Rows from block 9 of a small class-conditioned image diffusion model, named by matrix and row number. Rows with one number belong to one channel. Each number is 50 + 15 x the weight over its row's rms, rounded and kept within 0 to 99. All counts start at 0. After the name is the row's rms in percent of the matrix's.
After each channel's rows are labels from the 100 images, of 14976 (inputs lightly noised), where the channel reaches its highest value: "top examples" is what is common among them; "peak at" is the part of the image that holds the peak. Only what is clearly more common there than usual is listed. The data: photos of arthropod specimens (BIOSCAN-5M). In brackets: how many of the 100.
# convs0: first 3x3 conv (model.decb.0.1.convs.0.weight, 128x128x3x3, each kernel summed), inputs 0-63
# convs1: second 3x3 conv (model.decb.0.1.convs.1.weight, 128x128x3x3, transposed, each kernel summed), outputs 0-63

convs0.38 103:54 51 55 38 65 39 59 25 40 50 22 72 33 41 40 58 39 46 33 36 56 63 48 39 65 38 63 61 74 31 40 56 60 37 61 34 47 45 00 43 47 39 67 19 45 59 48 31 61 60 38 61 31 46 59 55 35 52 45 67 48 62 48 53
convs1.38 118:45 51 53 42 39 60 36 80 47 26 72 43 56 33 55 65 53 61 75 27 63 40 61 47 37 66 69 43 67 48 48 39 33 38 35 54 56 37 54 31 53 61 41 89 40 64 38 53 41 79 51 51 52 75 41 65 72 44 63 49 00 53 33 40
top examples: order Diptera (78)
peak at: middle left (32); middle right (29)

convs0.24 112:56 05 54 45 50 63 56 46 63 38 49 36 48 60 56 29 45 40 38 51 65 66 35 43 42 25 46 42 56 88 71 47 47 57 45 41 45 23 62 39 48 48 47 42 63 36 55 40 55 39 60 67 54 58 61 34 84 63 46 51 48 52 66 35
convs1.24 122:33 55 39 44 56 47 33 54 56 33 43 54 53 50 49 35 34 52 60 24 12 43 35 28 50 69 45 40 48 62 11 55 54 70 25 42 75 54 20 50 62 38 54 34 57 57 50 44 59 52 59 69 61 51 49 52 42 64 51 64 46 33 47 78
top examples: order Diptera (70)
peak at: top centre (28)

convs0.83 087:41 30 64 55 43 75 67 69 17 59 53 42 44 42 35 73 57 32 21 46 50 79 64 17 53 51 45 53 43 60 56 46 39 49 53 45 45 62 54 36 62 68 43 53 50 50 40 43 27 64 68 46 31 42 56 34 56 53 30 36 41 53 69 84
convs1.83 106:28 34 40 46 26 65 51 22 35 30 39 49 53 44 63 73 41 55 67 71 65 49 19 63 52 59 50 47 73 59 42 49 53 55 69 66 40 28 41 84 46 36 74 61 38 43 56 21 74 65 48 72 29 54 38 35 50 36 77 55 62 38 48 60
top examples: order Coleoptera (44)
peak at: bottom right (100)

convs0.85 080:50 47 67 54 50 56 35 30 59 65 37 53 45 47 39 45 28 56 59 43 53 77 38 48 36 31 75 57 20 70 90 60 38 65 56 58 51 65 59 58 62 34 51 54 40 56 37 67 32 41 50 51 37 73 77 56 22 34 45 46 43 69 68 34
convs1.85 102:37 72 57 33 25 44 54 82 59 49 31 25 51 32 67 31 60 32 73 59 52 40 22 38 52 78 52 30 59 54 31 64 00 33 36 51 34 36 44 49 56 32 57 61 55 83 15 26 53 69 41 27 48 67 53 53 32 60 49 54 51 29 51 28
top examples: order Coleoptera (38)
peak at: bottom left (100)

convs0.90 086:27 48 60 47 28 42 83 80 48 45 61 57 70 84 72 62 70 56 67 40 35 65 51 56 54 74 70 52 54 39 51 62 45 71 60 75 53 51 46 65 33 41 51 60 43 54 56 52 42 41 49 43 36 55 26 44 35 43 41 42 48 65 59 90
convs1.90 098:55 76 39 42 42 51 34 52 65 09 37 50 70 24 47 38 50 41 60 67 62 57 41 35 50 68 45 45 36 34 20 77 29 41 39 46 35 59 39 63 78 48 58 59 49 72 05 41 61 64 73 42 38 69 63 46 51 76 76 66 55 25 58 51
top examples: order Psocodea (25)
peak at: centre (100)

convs0.72 105:39 52 51 57 47 31 57 33 53 85 40 27 43 44 47 34 37 38 36 41 45 82 58 14 53 36 39 73 58 39 82 61 71 45 44 37 39 51 50 33 54 38 50 46 39 44 60 74 95 42 39 51 37 29 46 48 44 22 40 45 80 54 50 45
convs1.72 148:53 58 46 34 47 69 38 64 55 24 58 37 51 55 63 43 38 61 67 34 18 42 29 37 73 59 79 74 46 70 48 26 42 46 69 11 40 74 52 21 63 62 43 44 49 60 34 33 58 43 56 37 61 40 17 59 50 90 48 30 56 26 39 45
top examples: order Hemiptera (30)
peak at: centre (54); top right (42)

convs0.13 099:63 54 64 56 70 48 55 54 44 52 60 44 58 45 59 46 37 50 45 45 56 81 53 39 76 00 58 47 51 61 75 42 52 28 49 65 37 44 56 40 40 44 42 55 65 40 52 47 74 57 54 46 45 61 53 57 87 73 35 61 61 73 64 59
convs1.13 143:49 62 56 43 43 34 26 47 73 53 62 55 61 65 41 49 61 47 38 36 43 25 45 12 36 38 46 49 57 59 05 74 51 51 51 26 10 65 46 53 74 61 46 27 58 43 27 68 43 58 20 64 62 62 45 64 50 62 46 30 25 58 37 55
top examples: order Lepidoptera (29)
peak at: top right (97)

convs0.103 111:15 36 63 62 65 52 61 21 24 49 62 61 52 44 50 59 41 58 60 48 70 14 60 45 76 74 65 39 46 35 44 48 70 55 77 47 56 44 61 64 55 64 44 52 62 44 70 51 51 55 57 31 47 58 49 47 55 58 72 73 42 37 55 61
convs1.103 123:43 84 42 31 46 60 52 63 42 25 15 40 54 50 64 41 58 54 66 39 47 55 32 36 46 63 47 18 53 70 32 81 27 44 61 45 57 48 54 53 53 36 48 61 58 38 19 52 61 70 63 43 40 69 61 80 84 64 35 69 46 29 79 41
top examples: order Coleoptera (48)
peak at: centre (41)

convs0.98 090:86 70 53 44 63 54 33 60 61 43 53 60 45 37 37 49 45 50 46 52 73 71 53 62 47 50 56 56 39 26 46 54 64 63 58 80 41 62 79 31 47 51 38 48 42 55 45 46 52 37 42 54 20 49 61 49 34 88 39 49 50 55 61 50
convs1.98 085:72 59 37 53 20 27 44 54 58 65 41 46 27 40 61 51 68 46 37 50 42 50 37 39 39 65 64 47 63 73 22 54 43 39 35 38 32 56 44 44 45 26 48 59 48 81 42 56 70 67 41 43 40 32 33 39 44 39 46 63 38 57 61 33
top examples: order Coleoptera (39)
peak at: bottom right (98)

convs0.111 096:37 49 53 30 63 56 41 33 42 29 09 52 44 32 53 32 31 45 79 54 45 52 28 46 46 27 53 56 40 41 45 60 27 40 15 36 62 52 64 44 48 33 39 65 61 50 46 47 53 31 54 52 49 69 50 56 64 61 51 49 44 56 53 65
convs1.111 138:77 76 49 64 23 36 44 34 71 25 18 55 80 62 45 72 44 47 65 71 77 72 44 47 20 55 84 50 57 70 41 52 49 43 42 37 42 55 43 42 62 52 39 39 31 70 24 54 41 52 45 59 46 40 50 51 59 80 67 69 64 69 66 56
top examples: order Diptera (76)
peak at: bottom centre (49)

convs0.117 129:91 41 40 59 54 63 60 62 64 48 41 52 23 44 60 48 37 64 55 52 51 51 55 64 80 32 51 46 60 45 30 29 55 55 53 26 56 47 53 58 42 49 57 78 42 27 60 54 61 34 61 70 47 58 26 61 41 56 33 55 48 46 73 25
convs1.117 123:33 51 48 45 47 73 40 48 51 40 66 52 59 31 36 46 41 54 36 61 68 83 43 69 45 43 34 42 58 83 50 52 17 44 44 32 61 46 56 28 32 29 69 38 43 32 70 56 54 40 71 32 25 80 32 51 61 46 36 73 38 35 52 47
top examples: order Hemiptera (39)
peak at: centre (87)

convs0.119 104:63 46 57 57 50 54 64 56 22 28 21 80 49 60 46 99 62 65 50 36 42 07 25 38 28 62 43 50 35 15 68 65 48 51 36 32 59 63 02 39 58 71 34 47 33 38 44 55 39 70 41 30 54 54 53 47 52 43 43 51 56 48 51 50
convs1.119 112:46 50 46 24 40 66 39 76 78 36 53 51 40 51 53 49 67 17 67 48 69 65 27 35 52 35 78 52 51 62 42 55 42 13 44 59 25 64 54 72 58 18 40 71 56 67 27 63 39 41 53 64 32 76 68 46 64 66 65 49 30 51 71 52
top examples: order Diptera (62)
peak at: bottom centre (35)

convs0.43 074:72 81 60 53 22 23 52 56 39 70 47 43 84 55 59 54 59 42 35 45 83 47 56 35 76 57 38 40 21 55 57 62 71 33 58 32 37 46 54 51 30 58 31 77 39 49 44 52 45 38 52 47 39 65 58 77 58 58 54 67 36 75 53 52
convs1.43 081:37 47 40 44 25 61 24 51 55 32 60 65 44 49 59 54 47 35 74 63 67 68 44 43 41 64 65 26 54 51 41 58 43 41 50 90 22 38 42 37 75 38 52 78 52 70 29 30 79 44 57 81 37 60 39 45 67 60 60 54 66 26 74 65
top examples: order Hymenoptera (43)
peak at: centre (79)

convs0.36 094:47 62 52 58 33 59 55 46 53 57 21 49 40 33 35 20 32 58 59 40 65 59 29 42 51 49 42 36 41 32 53 30 36 42 59 64 52 45 95 30 41 27 78 59 54 48 53 34 44 60 45 52 45 35 25 45 53 46 59 57 43 58 46 49
convs1.36 152:70 54 59 65 48 68 48 64 42 22 46 74 58 54 70 37 47 43 58 84 48 69 60 33 58 59 77 56 56 49 57 79 33 38 35 40 27 35 53 28 53 31 52 49 51 72 33 49 54 48 56 43 41 61 75 60 76 48 40 50 42 50 65 38
top examples: order Diptera (60)
peak at: top centre (45); middle right (35)

convs0.92 091:48 36 47 49 53 60 62 49 80 32 21 22 63 19 62 16 29 53 61 47 46 60 46 42 63 31 51 38 55 75 55 19 33 47 80 58 52 60 99 46 46 49 55 41 46 44 46 54 47 44 43 37 53 47 48 51 44 50 44 51 40 70 39 62
convs1.92 125:67 44 24 64 35 42 51 44 43 60 55 53 38 68 27 24 49 40 49 66 32 40 47 26 21 59 62 47 65 25 43 65 58 36 36 33 45 51 36 44 46 49 35 39 51 79 34 41 34 36 44 40 52 53 64 66 37 65 36 51 63 36 67 71
top examples: order Diptera (75)
peak at: middle right (31)