A small class-conditioned image diffusion model, trained from scratch.
Model: 5.49M parameters, arch unet.
Training: muon at rate 0.027, 15200 steps, batches of 192.
Data: 195000 training examples, 15.0 epochs.
Rows from block 5 of a small class-conditioned image diffusion model, named by matrix and row number. Rows with one number belong to one channel. Each number is 128 + 32 x the weight over its row's rms, rounded and kept within 0 to 255. All counts start at 0. After the name is the row's rms in percent of the matrix's.
After each channel's rows are labels from the 100 images, of 14976 (inputs lightly noised), where the channel reaches its highest value: "top examples" is what is common among them. Only what is clearly more common there than usual is listed. The data: photos of arthropod specimens (BIOSCAN-5M). In brackets: how many of the 100.
# convs0: first 3x3 conv (model.mid.0.convs.0.weight, 256x256x3x3, each kernel summed), inputs 128-255
# convs1: second 3x3 conv (model.mid.0.convs.1.weight, 256x256x3x3, transposed, each kernel summed), outputs 128-255

convs0.59 074 [141  73 131  77 136 126 143 170 137 158 121 148 181  87  83 125  64 150 125 124 138  53 144 104 128 155 194 131  80 175 182 128  61 219  92  92 111 151 118 167 148  98 138 127 160 120 106 131 167 151 117  94 145  85 111 120 133 108 121 106  93 179  99 108 188 108 136  92  75 127 148 112 119  88 114 149 190 151 113 111 141 121 129 123  92  81 119  89  45 135 111 140 107  89 132 134 112 147 230 129 137 128 149 149 121 140 113 113 157 134 119 142 119  97 170 127 124 159  61 139 119  87 108  81 147 110  85 144]
convs1.59 103 [ 78 173 102 150  99 127 145 102  84 132 132 108  80 125 145 128 103  75 149 127 151 193 123 145 148 164  37  92 159  81 104 155 176  89  97 143 124  85 106  28 105 137 113  77 102 156 146 147 187 149 174 142 121  91  99 129 135 169 123 128 154  99 102 149 116 131 179 122 179 143 117 144 121 123 144  91 114 134 172 101 164 120 155  25 129 104 136 174 183 146 124 140 124 165 157 127 128 130  72 116  98 123 112 148 147 119 100 104 115  73 145 100 121 132 101 156 130 118 123 121 112  99 123 187 141 184 127 162]
top examples: order Coleoptera (58)

convs0.17 135 [ 94  58 161 174 159 120 162 102 143 126  99 143 123 107 149 130  80 146  75 142 116 159 153 126  81 136 123 176 144 142 145 125 120  78 123 169 170 164 231 176 123 205 110 169 146 122 144 141 155 113 125 194 119 171 106 119 145 117 145 124  87 106 132 185 169 120  92 148 105 110 160 109 168 123 117  98 120 166 136 184 109 147 143 106 186  76 150 156  98 175 130 138 109  51 157 120 146 146 171 130 111 108 181 171 148  89 194 140 117 133 131 143 125  98 116 102 145 176 168 125 168 144 140 147 122 207 167 145]
convs1.17 109 [148 190 115 120 115 131 103 152 155 151 132 117 143 159 112 115 132 127 189 177 110  91 143 170 122 192 142 109 150 148 134  78 126 193 128  93 115 126 124 122 113  70 176 104 127 159 123 106  87 151 140  62 105 101 203 130 185 149 128 155 182 117 158  80 106 130 122 122  62 175 127 172  80 110 129 146 116 151 131  85 126 142 121 132 112 184 174 145 135  93 101 132 151 190 140 114 154 111  68 144 131 111  97 111  82 170  98 112 133 134 147 110 114 143 131 108 131 123 142 173 114  93 141 204 139 159  88  87]
top examples: order Coleoptera (52)

convs0.124 115 [137 153 121 162 158  64 111 106 116 144 105 129  80 132 130 168 120 128 118 134 126 144 168  59 190 104 104 146 183  76 138 179  79  93  41 146 144 150 151  79 142 112 145 154  84 118 135 119 136 151 163 149 138 170 114  97 107  83 132 132 141 154 107 147 153 143 155 145 165 159 132 185 135 124 148  79 129 131 140 135  76 104 139 165 157 140 176 130  87 147 162 111 118  23 133  86 133  69 202 177 162 121 141 147 159 118 132 128 108 135 115 165 152 137 104 113  82  57 164 103 124 162 177 108 109 196 202 176]
convs1.124 120 [ 94 157 161 125  76 203 119 171 133 129 159 146 166 110 114 103 131 128 150 168 136 169  88 195  93 117 127  98 143 191 117  93 156 186 181 140 136 105 190 146 149 133 133 163 223 146 141 154  94 108 116 114 112  97 166 103 137 153 132 124 113  96 145 128  99 117 133 132  73 179 116  84 108 143 125 124 124 129  84  94 128 222 142  55 105  98 103 132 163 106  99 158 146 195 162 159 141 172  97 116 140 135 141 145 107 138 113 148 111 105  88 117 120 142  96 134 126 193 136 170 133 124 122 174 160  84 145 121]
top examples: order Coleoptera (37)

convs0.113 115 [ 97  64 154  86 119 154 118 142  93 113 116 123 234 148 105 146 168  99 134 149 127 114 144 119 151 164 146 158  54 111 118 120 190 146 128 132 115 128 168 148 154 178 152  89 158  87 122  99 130 119 139 142  61 176 180 107 164 129 116 115  92 110  76 136 151 185 126 115 215 126  69 173 106 128 104 108 117 133 147 113 112 114 114 155 142 116 113 135  83 117 101 157  94 128 110  22 117 176 172 158  83 189  75 207 119  83 127 127 179 116 158  87  96 128 119 132 138 129 126 147 124 114  85 119 103 140 131 132]
convs1.113 079 [138 178 111 148 168 121 150 117 109 130 126 106  57 166 117  96 125 157 108 163 107 112 112 113  83  89 139 131 186 146 136 152  81 116 131 104 133  62 113  88 113 114 118 140 166 165 110 134 121 127 168 110 143  94 136 108 133  95 112 114 196 105 133 108 116  93 105  97  52 163 164 133 117 127 129 141 143 126 110 153 130 128  81 115  96 140 195 148 108 102 141  71 157 118 107 199 144  62  96 131 141  65 159  56 160 186  83 171 111 150  81 120 141 120 121 113 123  86 151 116 111  92 151 179 129 114 120 141]
top examples: order Coleoptera (42)

convs0.30 102 [119 115 138 161 165 106 159 146 153 104 122 163 138 134 112 134 151 122 119 124 112 116  80  95 131 125 118  99 121 111 158 122 175 163 136  81  95  95 131 136 186 138 241 139  77 110 124 145 146 157 134 162 168  53 102 103 105 133 119 141 153 124 148 125 156 111 184 108 188 178 194 131 119 100 145 146 123 130 106  95 111 101 128  77 154 180 160 126 118 143 122 120 152  85 161 202  86 104 121 144  46 162  85  98 153 166  83  85 163 156 149 168 146 149 167  79 100  93  78 134 157 119 147 132 160  83 139 137]
convs1.30 094 [162  89 195 112 153 117  75 161 119  84  75 171 158 145  95 131  80 145  94 109 176 139 138 145 106 189 143 113 152 106 108 154  62  40 123 127 160 169 107 154 134 106  63 153 181 137 144 158  70 117 128 135 108 165 157 144 130 103  70 177 111 103 117 156 118 148  80 136  66  99 123 133 150  79 193 116 130 161 137 156 104 154 150 183 124 108 135 128 120 168 148 186 140 164 126  92 137 154 128 164 200  98 121  61 152 143 129 159  86  73 105 103 122 134 118 155 139 163 117 164 127 169 130 171  82  70 150 165]
top examples: order Lepidoptera (25)

convs0.14 100 [145 114 141 164  82 170 164 149  85 132 163 115 152  96 112 136  76 144 147 115 155 127 166 146 110 155 110 143 178 144  75 166 161  84 149 137 135 147 186 145 130 113 161 215 167 134 151 135 116 156 156 242 166 113 123  95 121  84 123  81 106 115 151 156 115 133 136 135 137 155 122 120 113 143 113  90 132 136 101 153  98 138 158 119  94 173 107 195 157 113 163 126 116 145 146  90 140 125 154 162 150 116  85  68 132  83 100 189  81 113  71 129 115 119 112 117  74 104 125 186 121 108 145 144  98 131 111 142]
convs1.14 143 [198 170 155  57 126 123 147 127 100 113 138 141 118 146 105 133 164 133 122 155  83 107 133 101 117 156 169 126 117 127 175  72  75 208 139  98 116 126 155 113 123 107  97  81  79 143 124 138 142 147 146  72 129 174 154 115 123 154 184 110 138 112 123 108 140  81 137 128  96 144 174 145 101  88 146 184 135 133 169 114 115 132 142 106 111  61 182 167 143 148 138 146 174 113 109  97 137 104  57  86 131 148 172 147 121 158 117  64 114 120 123 128 169 158 116  96 164 154 114 123 136 148 139 205 143  84 148 123]
top examples: order Coleoptera (57)

convs0.189 089 [111 126 100 150 157 163 148 171  75 109 166 154 131 119 159 121 144 137 119 124 149 118 125 131 157 138 134  87 106 142 126 143 184 117 137 153 185 141  58 130 158 140 126 145 132 153 141 116 130 152 137 162 145 146 120  72 159 164 137 113  81 134 227  95 117 146 162 137 100 138 114 206  76 138 196 116  42 207 158 189 171 171 140  73 135 145 158 133  68 162 102 148 184  94 139 120 118 155 189 150 135 158 166  49 101 151 116 143 151 137 110 150 152 147 131 110 164 166 176 142 139 166 142 168 140 137  95  75]
convs1.189 117 [162 121 178 141 156  61 131 100  83 109 118 129 103  89 107 137  89 146 126 169 121  70 108 129 114 135 144 135 141 106 119 156 112 183 119 135 101 112 153 115 137 187  85 149 110 149 167 139 133 128 120 140 137 107 160 111 113 163 150 135 156 128  51 136 168  61 135  73 137 147 127  34 142 105 126 189 173  60 167 122 121  94 116 215  81 117 135 155 235 109 139 165 164 122  87 155 147 211  66 179 127 127 120 137 137 145 145 113  88  73 149  62 101 135 152 136  89 127  91  96 165 197 129 149 111 116 126 192]
top examples: order Coleoptera (36)

convs0.33 094 [ 78  98 130 125 108  98 141 124  88 111 255 116 144 103 164 135 140 139 117 157 157 194 155 127 214 147 109 129 142 124 116 171 160 159 171 169 144 143 202 140 137 161 120 131  76 150 125  80 146 135 120 151 161 101 137 153 166 135 136 112  92 175  99 150 156 152  98 159 186 120 136 165 119 133 150 130  90 139 141 191  68 127 137 112 108  90 133 118 150 175 139 150 118 159 134 116  88 112 109 178 159 163 135 104 139 132 127 118 128 168  68 122  99  72  95 117  89 134 125 132 144 162 127 104  94 136 128 172]
convs1.33 114 [ 90 116 169 129  78 118  78 164 126 148  81  84 124 133 111 125 104 191 170 121  94  66 129 121 106 110 104 152 119 147 134 141  91 176 138 134 122 107  70 160 111 119 120 108 164 177 159 164 139 126 150 133  96  72  99 170 131 168 151 104 154 124  59 136 112 154 149 115 125 161 136  95 153 133  95  72 187 181  74 126 116 156 167 111 173 187 158 132 152  67 167 139 140 146 121 215 185 137  99  68 110  91 100 141  79  91 111 123 103 155 140 129 104 152 178 134 147 145  97 160 123  63  89 184 149 129 152 146]
top examples: order Hymenoptera (41)

convs0.28 097 [155 110 159 143 153 196 123 112  80 165 112 162 127  89 114 122 166 116 107 136 153  83  85 118  99 166 121 135  77 144 148 112 176 154 159 132 113 105 165 101 104 120 130 158 126 114 100  99 148 145 133 136 146 135 151 164 169 120 152  88 159 140 145 127 110 128 113 123 154 147  75  42  80 135 148 129 122 121 109 140 160 160 165 132 108 138  62 125 161 157 153 158 123 154 104 174 133 128 151 122 134 187 152  95 111 144  65  99 141 101 110 110 137  97 140 152 174 164  75 131 123 192 108 128 224 171 149 140]
convs1.28 120 [200 142 113  66 169 120 185 166 178  75 150 167 108 225 107 137 106 138 109  90 140 162 204 162 121 113 171 122 129 124  75 168 110  36  93 136  86 112 164  93 176  77 106 108  72 114 112 149 152 156 156 114 122 185  63 131 119 105 157 160 124  81  79 120 119 148 128 136 147 138 133 176 161 159 149  89 105 178 143  98 158  91 130  91 114 115 143 167  53 112  96 137 120 162 151  40 116 107  97 122 127  61 154 124 110 135 123 104 133 163 127 113 171 114 137 127 111 134 149  86 142 129 165 150 101 112 110 138]
top examples: order Coleoptera (36)

convs0.151 101 [123 161 158 153  73 162 216 147 154 159 180  77 153 125  95 156 166 112 122 114 142 154 130 128 103 121 141 167 153 155  94 152 128 106 121 109 209 142 178 172 186 104 197 117 171 148 135 155  89  94  83 113 150 113 139 146 162 118 176 137 123 127 133 163 121 104 164 146 255 148 175  85  68 150 209 124  96 139  96 146 169 131 142 168  94 163  94 149  55 165 104 159  88 152 139  79 152 134 132 162 131 148 132 105 155 144 112 191 134 168 109 141 134 114 134 157 134 184 112 117 122 120 155 133 143  45 151 114]
convs1.151 102 [ 97 145 138 125 137  50 113 127 161 150  79 135 111 136 102 137 131 127  88 168 175  66 165 163 147 161  93 101  93  94 121  68 142 168 145 157 116 142  81 131 141 131 116 136 100 162 140 101 101 166 152 117  87 133 137 108 125 147  92  97 161 153 123 128 117 145 131 145  44 128  72 128 159  79  90 149 182 146 194 127  91  84 132  99 181 168 161 122 246 113 125 133 132 127  84 124 120 140  87 116 155 153 112 101 102 100 156  79  66 122 150 128 122 135 114 116 100 153 149 159 150 210 102 148 104 104  76 119]
top examples: order Coleoptera (39)

convs0.170 113 [135 107 165 169  83  97 126 120 151 158 123 164 130 131 147 141 169 138 130 136 150 116 171 104 119 141  93 150 112 161 101 163  89 161 105 126 108 135 226 159 167 131  79 153 100 111 184 147 125 116 139 129 137 210 153  64  90 159 101 160 128 136 112 160 133 107 128  98 145 143 156 175 143 110 138 182  68 125 108 159  76 103 134 211 152 114 140 100 206  93 163 120  95   0 116  58  81 124 108 163 180 108  91 115 145 147 133 177 123 181 130 169 143 150 115 124 131 120 142  99 149 136 155 159 126 174 161 112]
convs1.170 134 [119 165 130 125 120 192  88 137 162 129 115 163 135 123 169 130  32 106 139 127 131 104 105 176 173 102 121 100 110 116 124  85  91 202 131 120 143  71 109  80 123 145 125 150 127 111 146  86 117 127 112 140  66  95 123 144 142 134 161 115 108 141 159 107 139 142  86  98 111 129  88  70 162 148  93  76 135 154 112 141  85 181 158  68 120  91 139  94 111 134 114 115 137 136 172 210 173  81 183 123 133 187 147 161 108 128  85 110 150 101  98 111 124 168 144 132 129 148 117 148 118 158  47 109 104 157 133 186]
top examples: order Coleoptera (59)

convs0.56 078 [ 90 125 137 158 183 161 130  93 119 147  93 191 105 124 153  97 126 127 123  89 136 150 154 121 120 125 142 181  86 166  85  77 158 108 165 136 148 148 131 145 193 145 134 158 188 146 134 187 111 177 188 174 111 147 135  87 119 122 144  92 116 133 199 132 100 132 139 163  35 164  81 153 179 127 113 119 109 110  95 162 116 104 146 202 145 125 131 169  41 188 147 163 180 118 163 150  87 154 142 172 134 172 150 108 152 119 151 129 181 105 123 105 134 133 141 138 123 122 146 122 167 113  70 144 109  53 138 167]
convs1.56 117 [164 113 114  98  81 113 121 126 174 109  93 130 114 125 117 147 203 113 128 120 139 117  91 158 132  78 116 174 123 139 113  66  93 119  44 128 156 156 154 123  83 133 167 155 141 130 128 119 133 112 120 113 130 139 102 143 173 118 118 197 146 155 101  76 120 154  95  99 205 131 119  71 112 111 100 174 168 146 183  93 127 143 112 106 104 170 150 132 237  74 143 108 106 118  63 121  91 101 113 111 140 110 174 103 117 137 103 108 100 115  94 137 163 103 100 139 130 144 167  84  59 134 213 125 138 150 130  96]
top examples: order Hymenoptera (41)

convs0.156 108 [ 96 107 145 109  86 167 132 132 152 105 105 150 145 150 106 118  93 122 114 223 162 123  97 112 171 129 145 140  82  90  64  77 137 160 109 136 180 121 115 147 169 127 135 104 103 166 151 116 145 123 132  89 133 134 154 203 167 139 149 247  62 137 130 101 160 133 149 136 106 133 128 128 187 133 173 115  77 213 172 108 179 122 103 141 149  85 112 111 143 156  87 137 163 162 119 142 143 157 128 128 161 142 103  96 138 129 228 131 111 127 119 154 155 100 106 112 155  95 168 129 142 111 118 139 108 123 158 135]
convs1.156 141 [147 109 158 135 121 111 123 142  50 114 163 108  94 108 152 185 169 107  91  57 158 151 170  97 130 138 161 170 162 198 129 126 142 109 186 136 113 150  96 119 139 156 185 122 136  76  88 157 178 121 177 139 111 175 120 110 123 123 128  55 135 130 126 117 143 135 119 145 115 116 103 171  95 134 111  64 142  69 124 126 140 123 156 148  96 160  94 122  40 108 174 110 131  87 110  89 119 151  51 138 176 133 149 150 132 128 111  89 114 122 122 155 115 140 125  98 119 116  49  75 128 103 111 158 125  84  84 131]
top examples: order Lepidoptera (26)

convs0.99 084 [137 103  80  90 148  50 177 102 147 137 140 119  66  93 111  84 149 120 129 157 149 127 124 179 194 132 138  89  88 213 116  97 119 107 145 117 144 121 183 147 104 134 103 100 172 168 121  57 124 124  88  94 147 121 140  97  99 102 123 169 126  86 132 164 142 127 110 128  56 136 151 110 147  91 146 196 231 138  91 134 134 140 133  95 166 110 119 133  90 124 118 108 111  87 117  87 146 103 157 132 160 117  80  80 109 201 147 116 158 115 124  83  88 175  73  65  99 110 157 117 122 121 132 152 100 129 108 137]
convs1.99 038 [126 144 153 134  88 152 117 125 113 129 130 139 145 143  99 144 144 127 126 123  52 102  87 110 110 127 114 117 135  39 130 167 125 127 109 124 108 112 145 120 115 123 159 133 123  67 122 205 114  99 124 149 123 137 145 143 175 145 100 120 118 153 140  92 154 111 120 128 148 130 104 172  67 123 131  80  88 129 189  98  78 132  99 178  76 119 143 122 173 129 129 143 159 163 113 133 132 116 124 105  98 160 140 175 162  75 151 134 139  91 112 108 144  84 144 152 166 123 111 127 138 147  76 143 103 173 116 119]
top examples: order Lepidoptera (26)

convs0.103 096 [158  97 144 151  77 144 145  99  79  36  59 126 166 150 151 128 170 149 148 129 151  94 149 170 108 177 122 127 165 163 112 115 144 142 127 113 120 139 156 156 148 116 141 125 195 151  89 207 123 114 146 163 121  80 148 158 149  99 112 110  96 128 145 138 166 121  79 159 149 155 216 115 106 115 161  64 138 133 163 162 167 104 131 164 168 164  94 159  53 131 162 160 119 116 121 113 111 104 147 148 139 157 122 169 117 140 142 118 172 115 106 133 127  90 102 178 117 133 164 136 139 124 138 147 149  89 148 115]
convs1.103 077 [ 45 127 106 121 135  83  97 168 124 174 126 106  73 146 147 137 106 142  88  59 136 120  99  79 150 128 170 138 116 109 115  97 104 118  97 117 116  93  46 116 109 129  86 133 111 124  74  83  89 109 151  98 158 223  91  96 115 148 169 132 175 148 118  72  76 108 138 168 111 141 127 120 167 122  74 169 136 124  94 145 113 139 123 119  75  96 183 155 195 119  96 111 142 157  58 134  91 141 109  94 108 102 103  43 158 159 133 115 111 109 162 118 122 154  91 135 102  75 140 138 102 140 119 138 135 134  97 126]
top examples: order Coleoptera (37)

convs0.7 115 [112 187 139 157 134  88 174 132 148 123 126 151 106  81 101  70 142 139 167 172  61  91 116 125 152 130 124 150  85 141 173 107 127  75 145  88 101 128 163 117  71 135 178 124 165 136 114 152 189 124 177 101 122  84 160  95 168 156 117  90 176 115  78 128  99 151  97 110 204 140 162  68 155 118 170 140 160 166 121 130 151 129 168 135 107 152 125 119 105 153 124 134  94 212 109 135 148 153 123 102 120 129 163 113  84 144 118 150  54 152 120 123 143 128 119 129  71 173 142 137  66 180 184 154  95 146 142 122]
convs1.7 127 [133 111 166 129  55 149 140 114 147 120 152  74 127 178  97 182  80 118 131 108 199 108 134 125  77 171 134  87 153 198 132 142 163  78  54 129 164 124  97 147 174  89  95 121  98 155 123 154  65 157 105 154 143 135 123 112 150  79  82 115 114 136 148 121 192 137 167 199 137 125  87 164 139 193 141 136 112  57  68 123 123 113 109 114 140 152 109  95 110  95 106 160 133  85  87 112 154 124  70 164 131 110  89 179 127 107 174 133 195 134 113 174 139 132 140 110 166 148 128  95 129  89 151  62 157  83  86 100]
top examples: order Coleoptera (37)

convs0.219 110 [133  72 172 160  97 113 190 114  94 139 108 111 130  96  25  86 179 135 117 107 104 114 134  55 124  98 136 151  86 109 115  91 184 109 124 132  94 127  91 167 104 155 123 140 188 138 138 145 132 130 139 171 171 105 116 116 134 153 132  99 126 114 130 152 118 105 138 128  93 150 148 151 107 108 170 180  66 180  79 173 125 118 121 146 115 110 137 183  83 132 117 124 132 160 136 128 128 103 132 163 123  81 135  76 121  89 120 112 167 128 138 157 199 144 128 121 139  20 115 110 146 123  50 174 158 165 127 109]
convs1.219 078 [134 180  80 101 167 114  74 125 158 102 163 146 127 112 219 136 118 109 164 156 121 167 111 197 131 122  87 146 151 166 128 105  68 110 147 103 139  86 163 125 165 102 132 117 118 129 128 104  99 150 119  81 102 145 149 146 151 146 163 153  94 130 121 104 135 120 136 134 216 101  99 113 158 125 121 107 167 116 168 112 144 132 141  98  85 131 152 106 199 114 108 126  85  82 162 143 127 136  80  93 118 200 125 179  90 191 102 124  74 179 114  95 108 151 104 117 117 204 139 127 170 125 140  86 155 112  85 186]
top examples: order Coleoptera (48)

convs0.78 085 [132  65 111 141 151 133 131 111 155 138 139  90 131 123 172 147 157 152 100 116 134 120 152 187 172 165  99  75 201 147  70 154 108 140 138  77 150 113  78 105 157 135 156 161 146  89 115 121 122  96  75  89 144 154  61 105 182 110 151  76 107 122 121  56  93 159 129 122 177 187 137 138 102 136 138 112 154 149 112 114 124 109 126 100 122 136 190 162 123  75  98 126 125 160  81 125 156 129 158 147 138  76  83  63 147 160  72 151 160  94  77 132  71 153  86 150  85 154 141 104 116 130 129 175 130 131 120 156]
convs1.78 141 [177  72 124  93 131 146  91 137  94 121 129 133 109 148 102 130 147 102 169 159  54  98 120 120 107 198 190 138  81 123 161 107 192 131 137 166 103  80 146 146 114 182  53 111 140 136 152 155  97 136 127 107 113 125 168 123  91 179 143 145 115 153  74 122 115 105 132 170 145  93  61 116 120  81 123 143  89  68 103 126 180 114 102 152 131 113 136 143 155 130 154 167 165  90 156 113 134 145 115  75  92 137 154 192 123  90 132  84 119  92  90  80 150 162 198  95 114 136  98 151  82 151  67 135 143 153 133 151]
top examples: order Hymenoptera (44)